{"mask_ratio": 0.6, "widths": [96, 192, 384], "residual_init": "none", "batch_size": 64, "epochs": 5.1}
Rows from expert 14 of block 3, named by matrix and row number. Rows with one number belong to one neuron. Each number is 500 + 50 x the weight over its row's rms, rounded and kept within 0 to 999. All counts start at 0. Numbers have three digits each. After the name is the row's rms in percent of the matrix's.
# gate: expert gate (model.blocks.3.mlp.gate, 16x48x192), inputs 0-191
# up: expert up (model.blocks.3.mlp.up, 16x48x192), inputs 0-191
# down: expert down (model.blocks.3.mlp.down, 16x192x48, transposed), outputs 0-191
gate.8 108:499530576480483523537410419455452528479518482463548482533574559508431452417577555501519580446546490485430526382513550535422491564445641540526496598498422525483382527442509528569546499459506472477312554537523525505474430521465510468461506494485486578564543557480523458535448489549493504506451595387514483403529512478410547499577564389413430504513545565490442554462489365528500484490562529576468517570538555444589471432485438496482522485500538478487469513467504467511590482541508499465436505471510494489522531497584463527531533566522540472504511470610502466448479485530511531460
gate.9 106:545522504474484504515430505547474509551410517589501470486471503508477513546634531516424494569556511436498500409418466515549432573513378520493527477522448583515533572509552481471455458537526457497473446501439457483446478488575475520512416528539436496374541594502504524525537512461577471463536546440618488535484498506453507497538498502476565606529468490502477412466606500585587384358457528379553530462501583515511451469442580450483525506558618502467537466491424557498403499494528520448550469497561507517467502448493538434460521482486429489502502596464591521483503438581529451525
gate.10 105:406495453498532504544639535466427550499428533479512491480540446544523565474556441480439482571439410546560533503528552455501491466501460479391513534639433519548559450529512460453416538519658568531471485399459530479481541553572563520463359508475453548496546486470560554452528488452517514543541546530477554503424532484542416540520514434465564505537420470499562436516522578529553488516473461446546455511436547459475465454504473480383495423490420436455512473457476566510472489460499477482505530461493492513492414502467616509586468472475529600454628516535495510455524464436538580491
gate.11 110:562438523564509488449430495367477504456534609536504533522490443474514554615578477400395576476456557531591514516523555488476499452491606424505513463461500523453501478505510492511431491567439432502585418414551525565500562475493525542340475555451509478435552428467515528515452475481490434475461500426465519464433552566486487538504473590504485569634472468541572478452471463381617541486523531486476483536498487609526550480523504507560514526446445456518424511514556536452522501445494483514524562457491538567477489509486527546371510456512512578479589417472478429490490536446489510497
gate.12 091:460559518515504507489599468530379616532511472492513442530571524449514537478544582452597431535418475503537530540433516446522378519582523592474492549658521489469479487519495535511541477502572516515381536469475531590457476510440451503409510529442489463552556498435462433469530487511462522485485462514455483551554424486573512489455458473441481465570568552548597453482493546574387570577543544426496424516404565521570473448490473567441468521520468543487522511480522524421504518532505489449473562502440511487446570526570522567461616503459468413470553514448539512419409555482473519490
gate.13 092:470549430572537542501511509428417568473485481446558499510514493504511523485578349417469463527373599441481506479453457472514443545512593470524525534381499572541388453508512554497610445535502496452446524530585495518505458587495469531436544465497554409513576403483514511563560564559461486609492448423515508380483489483524450504491436503518502458565503476407499481505558508454493550538458543407503462505475486561482504534423506469510486573517505505528508501472600547529463512553454401498400512458485494492553520575543466649556492510551484453482533468480488562520428551528504567412
gate.14 096:514503442470551430456516507494497549573431465484475494498456541527476528575537509462383541481574454435493510521622514533421378500434600584431495519392516460566489471529595531528549481480484551512536506446476442489532492480528553504559515553517453469456478453452466478375586560500521405368553474526489501595430476496443423481523547534485549574444440492504437409459531485506472443414588526496671577467518490544501524508482505491540479537513487481493521474562457460528466465565494569516563607614481431477486514528554523481523531567487527554472528551547517427500557446457528463430
gate.15 104:470538481540448505440509482440565466428523481600541520414608458502439545486509426527388540418439509496439514527560586459564535438542555577554429443483467524479581542442481536521455505475458445509422450521540489474489499585532505522430526477517528470561500566503481596404460369561488443503499446558528478553471452396572537491528526490512423522575525469589515432450506481549437510593554462473535422431527513478428498478512469465495518544457514490601454526519571512458559543497579497602530489506460513430569509487535466430377583468517582480626532497474540481482526417523459481499
gate.16 094:499386549450498490524516494476600511518465569410499524488544517497508411479553492386409565441440496532432491486552483483500567471505576543497520482507551477545470566526530515519587492532527556513475491517505513557376444573474507483512354573514446559439549482599475544497427486535562481474612537505498475482498465578457519484552528478472588546486520537508581477456492467456563463460485357467520608546500551524521494486522541551498598445470420487527517494471525451544586475420587518473470440466558464501356492598453523505513570535446543430470460477539458466461501372430512522451
gate.17 104:499560533553501575511444513513525580483416522560523428477537526480393447536557604520456600494586508505529488537453469508514348496645583542514577536443473498508445419502533534516539522556429496505479542464490458544515585602470497508564522412498520488426626541508544479538420478569527492483427506392539509400438479403522457566519535462465583428510427510568462453559503421507533450432492474519478487545413504515472489455476450509530511558443564528545539439489496502421611503522584450517458502387451535501456517577545515511450505560508575503506527447478504467441470500508482508457
gate.18 103:520538434467483471519407573577536463478453478574461549480504481454580467544527496520553558467491455439519514527370499568597559553569525631478487534504541510485474463492444439521586560452480539498352506478470518559474477449406508517540606507489495465474608465440533541470498485474464560537504473556526500621390511486575518480491544474487539490439622543466434419547512444583598504451476536451484456417516518534473498520572462475525524545432483488480508467497503461606484491541433431552532534535483449484381467500478524489473486516508485511508504435507395503532509490584529445661
up.8 089:547499499506507480471605578588547508519494534497437465504444454457608507499609403504489491527461567499539484534476476505505518404510510482504438450481540471567567489517387496486431482568425471475625461430529515494459532434509487553489560486488491401444534454546485528487496505486482509508504523612509478586485478495548478506444475618484560555423536512547554507520556682483470511576528487371426394460489436579397496623497488453524435580492471522457515541484541509502385537529496505521548493526447497585475472471450451496505461414455435484489540536405479544541444461516487437492
up.9 082:389434491500494442527559488514508517505536444473501538518508459554506495409479533587529488474467553512502496476550495503505535515452505377402464488510518428491510520488506584533534510489443493477444420477560477481515484530418499469494514642489572440621411477478478402449596510531496527547559498551372574508398515533549444539451458483530502461491570532506454515505421479396455496477586518624516577437490483453487518503447402531478512485475558438495400523540541508470646521597537515550525529479427416442550508587548467545484439415463467485528522453548438556548498592465528529527
up.10 081:498427462574555508556526491403520525514473526523559460542513490528504505493437480468474523499546473519464474433453518467466470490541534533471498430602418583570471415526501403507405483523567562539479523465569514490501467576533527521405348597510482513572509437517624433447552468506449507568466496431564531552465524449408392545573547445528529402567441596541580520521454523475564507539497503486550522488508516449479505461506433448417513410473507498513504499404508513598487483550476499428559529419515461477483510435516490517532509445424460551425618598551522508483550483385517543488
up.11 086:480540456599505479425524523594557535458474517467462429534466546459499577505504510504487447481567487454499531483492487459600599444436405517560427435372454494482541476445591469451437551475495479483533589563504459519538498436469456433507528546516546434512413502490506634512517464488578525593532489581488460490574457536548555525413482505430516372474545442443546433468515560503506528538543575480395466474518529518433533491461485430451452569514532486544499474402458370484483554528548575519493515537415523605544560401514525474521574448520471506491451570493478454583445449498528517494
up.12 087:482532485457530526536561480549467621526490532467498441455474539492517514446570567505620522545418470422488504447523582487417410392558390467485506488488466427467473451496492580479484443534542567488399479593501501495485475510470429327393508575512511454501573487466497511435478433413516527565512583492508544587467495558549506504518495495584548451513561529492561525478477385560473573574479509377472504485466557508528444520510474503465501575557541578534553541535489508474468501600502444487483545503440467477442502469568529486532626459498475452481581550463551459489452528572434539494
up.13 099:452506550506564553532596533521369508419460559537543468502491574518467422491488476490431525549474466467529523427531527510476549424558488420639512388522484560518524507428509572493463457488427455494578503527615525475561536480533530463458500417478529461554488471581534585511586518547501486488497469528496535465551480474613486460509481500447480561452460541495447569477577500457542543474485560386472425524485409553481486509496511420458385503441624490493411492508549516459477523498537453554492523538532452439604432464533378520534472478432539575445441463514576534390478524522532521566
up.14 084:508493533478442495557463511493541455439529483416580533541558449464506525558561620503506564521416565598515504412355503496619687456439410400542498458523470533451474565497498508500456512402515473466470516525497511537471505541514405481392530498526547505531515506538512519532443386504487580596415575458495466425513474577504591524474479492518431437523570498491494519491541503549542600536468448447439439503523554507517518527550474620434496426414506467533493510478518541448430520395472513500445516480541539582502476475468467503462445536501557518542425467450472507509465515569534504511
up.15 104:533494614485555487529397512566460554472527538598565503550461483400586387510423547412533431435522487528478489528594432496559581487415496590448584520420537468444480498487551463517438517483466450558427588497486427507437488549510469545542485535499559501471568440435493524481560546432479563516409576449493491535501528486391508498454448472510479563462529476486504596565502434465576465427520599476493446458467475585545451482414522497525498498510574472457553475482445452561433466456502532521532528524509550451516451517504439502569494488486613503435476557588383564493528536423481535456
up.16 079:553477602452592515490478471553520559528434556427450552546533549507537498534402475338453595450455482513482474538565497502509536492462586434489493426534534545545474556499512547504561559494475596482459445495446496609381452631527478550445497512514464549414599415513535453564467537572511541588566581516523517505535489539525533472607482460470496504456520536581528445456457480447548475421457426495466487533541543508498486489483490588505502448467453498460452480448559473546533503505525510512449448497496468505426418613425536538457506518534469507467417484567476422477464387526506607452
up.17 092:512500486492488511439533502458579408569531417556470520529493398466496567513573402535539413501481557509494512449533502599489433532521462452507470494503505526525556465463389444514465509422496446522507436420527466433537500487510522485424449569505494492460557402460437527542545502489484436439527536483444477504491459554489552541539432548457501545410562567475510384478350582505525556467468492566510572467470500465413525556583541481602488502552376460506506476539536371573469565570477494560489509516573530560576539460419574469448546551507425488523509463507521472614602467535486516506
up.18 100:417484417601504487550580478453459478523543438543508558478477524544511483434487535541515538496435382506410494489554539463588552503457451556414452431477504504581469501547495434490581467593550517494417534455427458531492579510487506485566469465528506428522446483588474531500454471585533462532574547460446554370624471590500498552441471522487511500575533485466519432454523549437436488537434493636576526514491452516492523495378511493497545483539494501525497459516496502497600510400538484576552521471495486458515549555586422437411433564542515557448449544525511541443435432445559464481
down.8 088:494462568552482476516455530443487537541483494549505434512446401521516466542473370479536517507475533581405750512478377510488499549463587545500525497487451588426474508471533553473539584480555551528479482455495518541494551632453467535549497544437507522470526442481477526570464419511485615550485486510551444520452522504518439555481472504408473532491553501486509529603467486569445463530474448560542464466455479459431584535486501456536522520475623455486491441501440542501573535472516517554493499449456496511516524510415510501401468473549518537539583468455423486572507401560490583534
down.9 087:488490527509543527525597550454450519461501500501464421532548480564479590336497535414439466433518488443549538513530497458451501434575474586568587545476511457565558540508496447487489532497486552479514594550499472532522560444482460519439462490570417450519467446456551496511612620559547526516514489493497456442479609565592490482473519546490541570545530556537538496393495509539512465471521542501555494614528471480538474500358557506465505486468530462546537461432486450530584515460443592427474517490447611469511468461441537431563569527485503422401526501433489508549429553482478575412
down.10 079:443528522430514480510546479511513571546473493395508574413452490512430460568509403530473553583395549560342425487569449486474557513460463505486474469507460556535528486477537555532443545445499372535576462449546496511499557574414391484449560532455520591500471494598510516541481578491437493598539482456523428532512535423437449462495568491394443560485512509432487484523503471494482506510344520461522454507496463463489533483443457558507501549530611556561510486487440581440462524483488386548482512468518499419494499444464462505513526481464445517547487380462549555522491580506444481514
down.11 095:547450460497482475525419417424442484520487447552505545507433437502503546505460475467519490547512378441513470479533503444368453352503553525481556540481562554592511448479513459449588457605485512466476411535460583457540484398501574487550471511580547555444494513513529493498495471471495481488455494556434485484554519424474480488537545519547441410550487434411551530517473563456430537426540473485531500426523536549472537532457509537481503478495465495592543487505451446495534479513474492433510521545504422348495609375522560523476552499437526560550652464497474398520455502590504512533
down.12 094:529546608493524525601499466503415535568484541451493508574530509470498552551381477618507504432544512534489342477560458524513518489548567480470482466381507491455523436559449509551475541467527516497459498422539471557654594484460505560387598532478479448440484478507557469556504487511505493548480444495481456521447541595472482506494531505538433507538490492519495503434580483411507517469587458369548435527461619549508494449463507568477486488525517406577561472566523561516478472478562490542443528509573470456458409511468582525493486472460479545502509511567525427467398452572452502466
down.13 101:563422476475551508506421534480557402553536481454504511522486470391484549503613547452458516524452468444462567467464479342475508521560445521489448508511463466427392545504451521635525550519476501550559499498506556454513577460489423485554438495573417506494478491462516467516422488474482518479569471528506387514489510519542504497539487500435511492516476535445594446392597442540397505456442515455451486450459506551505549534540427471497561581554493512583486529475470511448405552429454573463546461566431559602571495502472529529507554570498410492545524462562529504432490478586605514426
down.14 078:536481468468516572532549500494468536501485537499511436467474459454481554443489421464465420501499472447501597550492612465608533528466353587470499509529468453419476530428453487495580487540461544462460563506509564458489531425573498488416345533513479454521551510393500515468519545464516447367554485539414479483424454522552512567407517540467548605509577488541552463486581514502489480486544413450536476555460529535478428488472490450428416485509514424480469443507506429537528450422415559417435500528515491583495541463587502467514543462552495476511522459478485435475478594395454537567
down.15 102:489520599416518568522420532432431543513497485437489555533515493392460475511575457632567476446413517473455497399501465518490534612489472530421484541536475553501581436463563543514495470587466509518519528583455582501501442484529564518434472469520464518443443479467389552510444534525472473432541543443480463472566473421456467453543431531427562514505511516502552483540471499534502513472437506439466440492567435535447542581544452558583568546539554373507419610578407519516503449435462482438523566470537415568519497593469531460407479448497534527512568498548498479507492571502561510541
down.16 082:475528478388449452579627481573510439534418469518521493474493591536494503483600492512421563537563534516535319491487613547491454440458474444481434502496499490630464487559478507494537491565564407517529536531473520639592475519475564481459514506477471499570448512610452454553508670464531573477522567493444534521562496482557516519502491475473519432479457547539514490493496527478441484535449533539482521482461546500498517493539450601511517481559512470547490431523534597510378491555439510606431401503530528535539496489543488518523525375460474530510473515485518527486483511524545444462
down.17 087:441449482463527527461514577510462525470509546478480530462548537503418514534553548528454606574544500514419540528509457381483526563504456518586466469529498573509433570504507541434487500553432531506502487462443489448413519554536543435502540513445519478560490584502437449474437578518440567458478477546511508559516483349450420450396505519456516525533504495560464466514532499484546556518541516536445405481459428402525414512538553415509556497490563507465563529546551528508430543421413501391373506436487458544457522538412529599375511435557518552455431546529422497586489482543511539462
down.18 107:418516476514465456575525533423570546624530521544443493479627485496537456455408472443475538488550466496514513533611439528538495495467542352504532447454430417544533438535496461462459471543568519467531406556477450572478555511478559496449509506432534508606500478472474496516496507471438413476366512498565484528504562460536521451524417453521421363441430511524541525474452541555500524482520486487422541589547469494550468532393419470470568533551481543480531471587462521534493532557507467440456417443447439549474412503419486477428553488441476528523548540544570549499561476489538443451