Weights of a small masked image model.
Model: 48-pixel images, arch convnext_v2, norm layernorm, patch size [2, 2], widths [96, 192, 384].
Data: trained on microscope photos of single blood and bone marrow cells, 194171 training examples.
Rows from block 4, named by matrix and row number. Rows with one number belong to one neuron. Each number is 128 + 24 x the weight over its row's rms, rounded and kept within 0 to 255. All counts start at 0. Numbers have three digits each. After the name is the row's rms in percent of the matrix's.
# gate: MLP gate (model.blocks.4.mlp.gate.weight, 512x192), inputs 0-63
# fc1: MLP up (model.blocks.4.mlp.fc1.weight, 512x192), inputs 0-63
# fc2: MLP down (model.blocks.4.mlp.fc2.weight, 192x512, transposed), outputs 0-63
gate.202 094:100151138104115117067133113130101126133112105112134150160131098090101127134123159138137164162143122162142127126098142141096151097145157131111113068122146095139145130150160094143163112049125133
gate.203 104:131057151158106123111151139140144122121118117082132126078136140150124145139104095122112139130143110133117132152122140133147183124128167080130151156125142145119159122131151116131125107127159127
gate.204 095:133156129137122165082139122106117139131082098120090127126179156157112153137121130107121150169145150122145119107102094149131162139135149132102102156145138139136139079133156094121113126096168111
gate.205 089:121105105098149134099110152109181130128114060128134114116127105132090121111109146121089140146100136119076127166133090133097149139132101148164120116107125102107138157080075114148105122110121100
gate.206 108:108112090114104155116129100106122104122119150125114128116127134151143142122080139111115123106140107078127137148106147126150107118167105093082104161085109156190157116149090125151099100128145122
gate.207 098:092144089132089167123091125133142133113153128132126106132139117110113152128129137171118148181125151137134122110133119128108112157148103126146115121160120055157096157081087154125151115104165100
gate.208 114:106140145110136172142113155130163107198118096115131137092157142098098115120139193112050150138120113106148134140148099111165103121153113124140150146162120086141116107153136138108131133082157148
gate.209 103:149137132116058114152149150084110135112125141136136133138150157107129152135108196163150143141139101131062126083080149138166123086166122153133146113159119140151110105082136145125139114142124112
gate.210 092:131121131097105133135105160124137105145090093118125161111157098078149129121128136144116134152141125123117121117108111103136117155130112112089105090126111117167161114117152116148122138099108078
gate.211 096:149147142098161142162159138187139145122106162129100142151143118133143126145087125174117145139122114106106138154128138101156076111097121140115175167164105110122165105149132118130130152116149138
gate.212 094:172103157105115127125132115138173065127153131141172087089126092118100182119121159163110079109081128126135113089097095152145131166133125123118166185155109129128111122127166143138134136100110127
gate.213 099:076139111121119150103117131122149060156097128154162132099140128098157090142137116120153122162119089104138109138095110148150129117177142133125094156164101120127155140104169140110122166114132071
gate.214 109:140167111166166157129116156077125127113141134105076092103150124128135115156103167136135179122098117151116119122130102161125092078134135137103137134112116105127123116108138145144153151136098109
gate.215 088:130098176106154119180127132132137158133145128152156140118125137087129132105141119120128165168103118129116134158102155139122127144123117139148126145178107179134079173147119144131075124134114110
gate.216 099:117085179110091132139137166096148142085137131136107124093121114139126098165135137125124114127095135135148136113147133144118126117103111122117116141124190119158149076101140078147127153125132127
gate.217 113:123130136083058096122108116094137116145128104140174104149086084122132123115123146180118135134087165109135128094082094153152147136137113126160136117144159153129107142138141129155185149140112125
gate.218 101:123086169125116130116085076141141142134140156122176122089186147134115115102134101133161138131165130165133131133079101159098115145132133160117106155139149149138134107098170135131148130122116138
gate.219 099:123127119125156101106147115093088124136164131108125136110134097128130141154076134158157154108162128098151141151103125156137086128129160107136097187125105137149141131097148148154108122174171101
gate.220 111:157151156130149115164163095150131138138135135118142181116141106135160176122118182129151133125138116102138130168122099170132086135061135160158155119157164127093097141103148120104130145138095125
gate.221 107:103152146172170113101115115079179128070139163092109127131148151134142110165148103120120107122146101167120126109131117143101129098144157113148146172142104126132139168120111179163103134090094139
gate.222 113:150103105119153143139108148111164139162103099101159076097097138138085147147112107122111101116128120163152137117107127110152130119132135123157059115132101117121155057126158144166121128152128153
gate.223 110:075126154082107091122151136132171147153131128124133153176115125123146137181104123120131144124138131168130129115171121111145149129092138144140166146128145138145146102118126117092168081177120115
gate.224 100:133138081105150150075131129128082128095089133122151079127125135110108115118115128113148183141160092094142139122120127139198130159121102128154171108084121133104145130119100144109119134108087095
gate.225 103:088075104099114103167122080139154125140130117121110087132158146101120092120095127115109177148140110136127131147072124136125141103134157136166175095132136157118147118143133117115156148136159092
gate.226 107:096145144173132120104116068113100179168124104159113154098191106149120137105148119118137137155130157149106124152108107139113128137140103172092155135116160168139119143112097138132131145132135100
gate.227 096:154156082155140122135081124085141078123139159125151126130158118113127128178153089134154148182150145142154131117147145132154135112122138116125114104144160135145144152113140135137106125124138075
gate.228 083:125130133095107157092107142158097185130123113149139113113095139142113146124108088110140181136152142110138144133144093130128134137173092098161154109143083107135103098128145107095122111114138097
gate.229 089:132094124109141100157169084093121114133126145096171146130137104160151136068110149149125119135168098118143116146133165163165122162145107125160131112167143148095124118141130164149120151117130133
gate.230 091:100144102090129142179103137166159146136132142157106156135145091132156122162127156090147153158144120124163124113111106128148151087135117151118100129135136145169136104125105140146118079097158113
gate.231 093:131116110157113168122102097067119104097122144120126154098175126129132085124123096131133119125122104129148129115069125133124122111141139166109124102123114159140126126127102147144164147113127088
gate.232 107:134118134178111104107119163103111162083126128127107159113131151130140147128133104128140131133140107150171143185070139166102149084105131088145115145124115153144129095134153184125112162124164107
fc1.202 106:160121138150130106157124188144169145116123120158115094123134095145130117155135114145155142117110113167111111111124126087114094118108139116123132120160120108128074099105102129082113099159128112
fc1.203 105:128132101122114131127117134107117136139094085147096121123147145132153123166142115145073096141149112109097135134113110096148112164121123161145131155140165135111137101108130116117103156125087136
fc1.204 092:190122088147144122087102120114107102156127112134102132128118114126151120149150131117153131095163189153153109140123123142155150155122117100137097143111166121122124095118101144111132146123122112
fc1.205 091:119124114112157138118116140100153119127114102118161125113128100137086122167090138110082166111104097146104142135152116091163117168108123148129087111094120109098135140132120114135144103135117150
fc1.206 105:154114138121116175111154149120108132106100093128140141148115101123168108123106133128135139087095104089126122182113131131100154123093167188120097139104154155149121120174106109146103122120132158
fc1.207 088:100108127093124153168146129140171177147119152172095127136085135094138135148164161138104118115127143125160130099115099115153163132141077109120119125115104103137133141149128148066128081131132138
fc1.208 102:113119137198123110123166099159123116141098160135131143155116142130161117133122123130107157144157156113152133111127127118103101108144170120125090110162075141139121129124126138160114121198111136
fc1.209 094:142102154107190150134137119145159113139168119162155116140125091128164134162159155163112109125122149161184130112172123107128095118074151118130111143104144141129134170124121120131144127151118119
fc1.210 087:146159087131136119123138098114121140130124145133147154102151111131113119127144083114066112117139131110130141130111154115078170130144118136124112119093153114122138129153108060121123159098104147
fc1.211 099:119114117163160150152141129112124094167104156115131149149159152102109118148142155182110107103104113116126138110140144081146026086077145099107162077139117078119128116117107123132185138107142095
fc1.212 099:146071119151093095112093063131147087122188123131117141179110127120104117139105118115121087099120118151117121121131126116083125067135134141153101122113081127112158123141141104139114127113113124
fc1.213 102:139114130135195170137128131101155111135123143145137138100097139162095151125158135124090116102148130188155116104075127155094138060108131135124165108085138133118056124124114121154181136144159118
fc1.214 106:117138123124119119108153154102073172109112152147110118110109138140114148145168138129100173134127080156103154152146131129180112161131072111118145139135101087105128141096157122171175136116114159
fc1.215 088:140161122142120086080131114154131129135152179144144153126135116123157068151115133091174194149141113141098125132137147148105099125135139137135148104135160149119126171113113141116134097129086098
fc1.216 099:140112140150134124118069156089131158126121134131105102094121153167142090139142145112114138169140132122119126104115111166081119130104136133127085130113158142186115071138098147159139129120094095
fc1.217 109:144110105112106112162104091154138135153209133121186144122099164123119112083108119153103130121118073092146145111122147147137129122127129109148164137102147149104156121152073109122135124119099132
fc1.218 108:158112109110113132126129158163140155138121111113110153155101093149148137148139145155114131174144140086158122147131140109167109156188133103158160137144092111134128130176111123142115127122121132
fc1.219 101:097101113158133120166147116105135120149185109174147112158131153110112074143177143112104125136146116128086130120127132109140129117139141176134137124064154103088131125145131135113100123123101147
fc1.220 111:070159122093096157127130111105141127091118088148137055138130106144120123147128147084100139124159155136119124097123154120143148136164130123122113149121096148122107123141191130122137106111133140
fc1.221 116:131122130110135120117140128126114133122078115156128120085106111135109100088115145137136154121094149110100130140152127076114101174151099153118147118078127080095147120129109098144103116128166125
fc1.222 114:131128151128158114126102135107175152141154142077121101125144153133045171156147177131107084102095129109125128121129133129119149112128114127113123141121120131172169117124140114110134144157121125
fc1.223 099:089132113126121092130134089133140141168155143114146121129135101149176144167138124129118113080151138150116134113134139169131143125156097135116133082135112109088169127134160131117127088126135104
fc1.224 094:160118092123115118152141124103121156140137150160109141151117124115140102122107157110119128111123138108136132121153142143147146111150132132113157113103107115131148127170144176111148100122159128
fc1.225 109:081138085110158121146137155130075166152136080141151148146175171102087121112145147101123122119157137174125120144152127102190103119129112122116150131116106153111172136141171145154143141101161163
fc1.226 105:132156118134132141104141079118100138157090077157148174125143115171165118094116125142166109112167135129135128174076154098126124166151071112087157165124100183130151163084147117207117125136146112
fc1.227 099:077113164131101150108073155124138125174123139153090122112160135143127136114121111153123114140072148096123125128097120119100103152113121085110100157142113137145094110070160138131118118150102186
fc1.228 071:101131121137151123151149119084153060142124149117123152151145104136144104105118159153129059124101133132139124127122164149134122118103155155103098159107160127132163149129108152145157189116119188
fc1.229 095:131129124098146075111112164078126156105129137118049091116096137123167091117172109099158139152161080106071125132086092120065114096136148115154150151126106123108125156116086135111117128119096153
fc1.230 086:136121170142112141097131130138070123106110155112151105139139175092159114126108120114121146140111153120129121116133132140097106146129113111134162125118096120135098102126094136120098150120151133
fc1.231 096:106123197090160171192170124141145163133172136139118140142164129111111144137112131116133104157164128096152143104139108141187123194101111119142106163165105154181138113152103141114083139148105128
fc1.232 111:144127132108131162135145115169111089169133139164115103127133168135130132154126143124097114131102112109070134127141171084154151143146110123131131091117125114122139141152119112132142137135138157
fc2.202 083:117107151103163116113114086157106146110123114154149163087166098153131122145111106121128128100154125117128175175167139162152126103148097090133099136109123109125105148129137099146131157124144165
fc2.203 110:116145132112117128124118130142082147143172162080141135100126139140126140119141117114120124154136091119086114162130142127120159163174112160158122175126136111175107102137123086123133131122091092
fc2.204 107:146157127172154108164147098116148136158141099082178108133125140100103123091169125148087086102109160148145183109111076168156132176151110168116088116105117122136131153142147141119121114152149110
fc2.205 104:140146112129144104083088147120083124096089111057163120093125162119124124118154123112169113124087106121159149171133101145126153098112089170150130117129108127137115070137180092080186099150167138
fc2.206 098:116126093123127133129112126112119160121174148166094114140132102115133111137159094126102137153135126131135113095121131107109075116148111181123093135142114149066148126130125130143149139162116169
fc2.207 090:127148163128091184128175100128121134131118112124155141106140083124098145121126125152095105154156133122140066119122155120106140134104139084127155125174082127112149104096145122138116125156171092
fc2.208 091:160105152146100137120166112130116112140134119137127102127120146132162159186066103144077122127151142128088068146165122139173068152124144159101136121135099122109090138117079145141114142151126133
fc2.209 116:130117115132112159143100109112140118178176167092121166106120150145120125161123107128136143056110137124129091102138114131167110137119122128132136186117131110166129114126113136158123090141161110
fc2.210 093:109141144129170134140116065122102124150149089168156158128121125135142140167094092111124114126114163138082124114100096161135121143100090149100149133066136111125127110089117137100149158154083140
fc2.211 109:127101088094138060156128100099099106126106128109126148156147123112118143158128162108112150129093121125092192139148110129132171163156136115128129120140132141097118150127091169133057149139145150
fc2.212 090:175133157124146195172159160207110102151088127128127146135143134132104161059118111126083133129129127136125104130125131145119109124126114116144131133110141161112125126135099098160140150111168176
fc2.213 097:134097129103103173127117126095089175135091118158170132114095169117127131143145121150063108111116131112114107110123157139181128122166154119120111120155141154133114140092127111137122155115171122
fc2.214 128:151121136104125125143136131163152148137105138158161107149133106152097104138143063147154115142152123117152133146158080112171117122124140113170141095145106157145116127127124121100082146145083162
fc2.215 075:158107112138117118128126131143143086081147136104149118111120139122118138144113135095184128108153115101186125115109120143139149148160117092147141086056137153127130124145127094128171146111120129
fc2.216 098:169154081116139121130097126113141125122133135127090114148091134157169124092140137168157097149140149120141133137078127096112086111138158115106085162170117128121110103141139135109108132112096152
fc2.217 113:134098051148100120155114166098157126134117116136146118122150152140124137136149127140158117125141184105119168141129048148124126100133113175187134094145113125131140138131072110115083133148121096
fc2.218 113:147107174162142087155165114099142139134114113152103117147145138146157120154140129129140161069151188156109091129140081132152108155114112176177125137162117135173127124132138143127076155114110145
fc2.219 109:146126097150126110097159140128142113118113099152116108119141116093105147143106117172107133152113135173162080130145134122150078104121109132111141116173133123133163124172125106106122152199162161
fc2.220 113:127117113135108107169150165123112104161175124121153143120111142124094150111104087109166147094146128145102181080101132089139162086116119134143106148125161155152070112156100111139122122114139121
fc2.221 114:112119129112097064114094122122106136189105102062145151154098102103160116116157155143117153156149097152141181128087116106128078109125131137090109132125177124145145113150119161090142146161103086
fc2.222 093:153155148171077203135096065177114124148153139122121102110147103138124146083112145142110139141090133114108148111109126106111129117138114116123134146130140115133177125152175137145121133102115129
fc2.223 092:093144113155188110138130094118113154128136065175117152148125142102105151147111118161122144127119098152096082156092128146143119120134161111089102107126127090130153106088107113149115166136096140
fc2.224 084:129123123110132119159145142094116178146058132100138161137159101147129133109148143159130104168137137156053166160105133134136145117142144125166094158151115093141137097112148131118078118107129130
fc2.225 098:146119138121130139148124149157114116121126122139096164138128113161152141101074135113124177122148140126124098100132180118161149155146087130164152165165135128093111102108131118186142120078137101
fc2.226 111:128101095120085139093117102161117134112146131130135168137141149123122109135119133108124112166113088105132122115197155140127139114117191091139137128140100134109121144176105125162139139095143122
fc2.227 089:142122112160114116138175134152152116142157130135142108141087129113147138107150130132151137119116102122152097158152177129131134139139123142153124124137108155097148127133136115143170129119102159
fc2.228 116:134090122089121129140152107138152143097116159132110105088111127100163105118173100128150157188133120151161116105163138138137143104182145133127120110133158125134164126151106132114109108102135117
fc2.229 126:087116107127087144151098111161158107091142130144100139114132128127154132137058182137138121148135110130068000131122183123142129138139090164172133140169112104130116145130135119135136138158080119
fc2.230 085:121153138122116138128125149141116093102103133104092165126144094109107109131161136148126151149137169131167113153123135133136121095097152088148147103122120099156135144165149116145151067091119152
fc2.231 098:109095099136167138148123129129109160157160150109132101122117130125178162111134102137142126140132133101151147121122092116130129156077131144142119125117081170112130126127109122136146133143124097
fc2.232 120:115109133101113050145106147136148153122115097098107160132099132102126117166151161119135151148159100128157255135169112128122128124110126134143117132128152121133115143129132175115131156153112134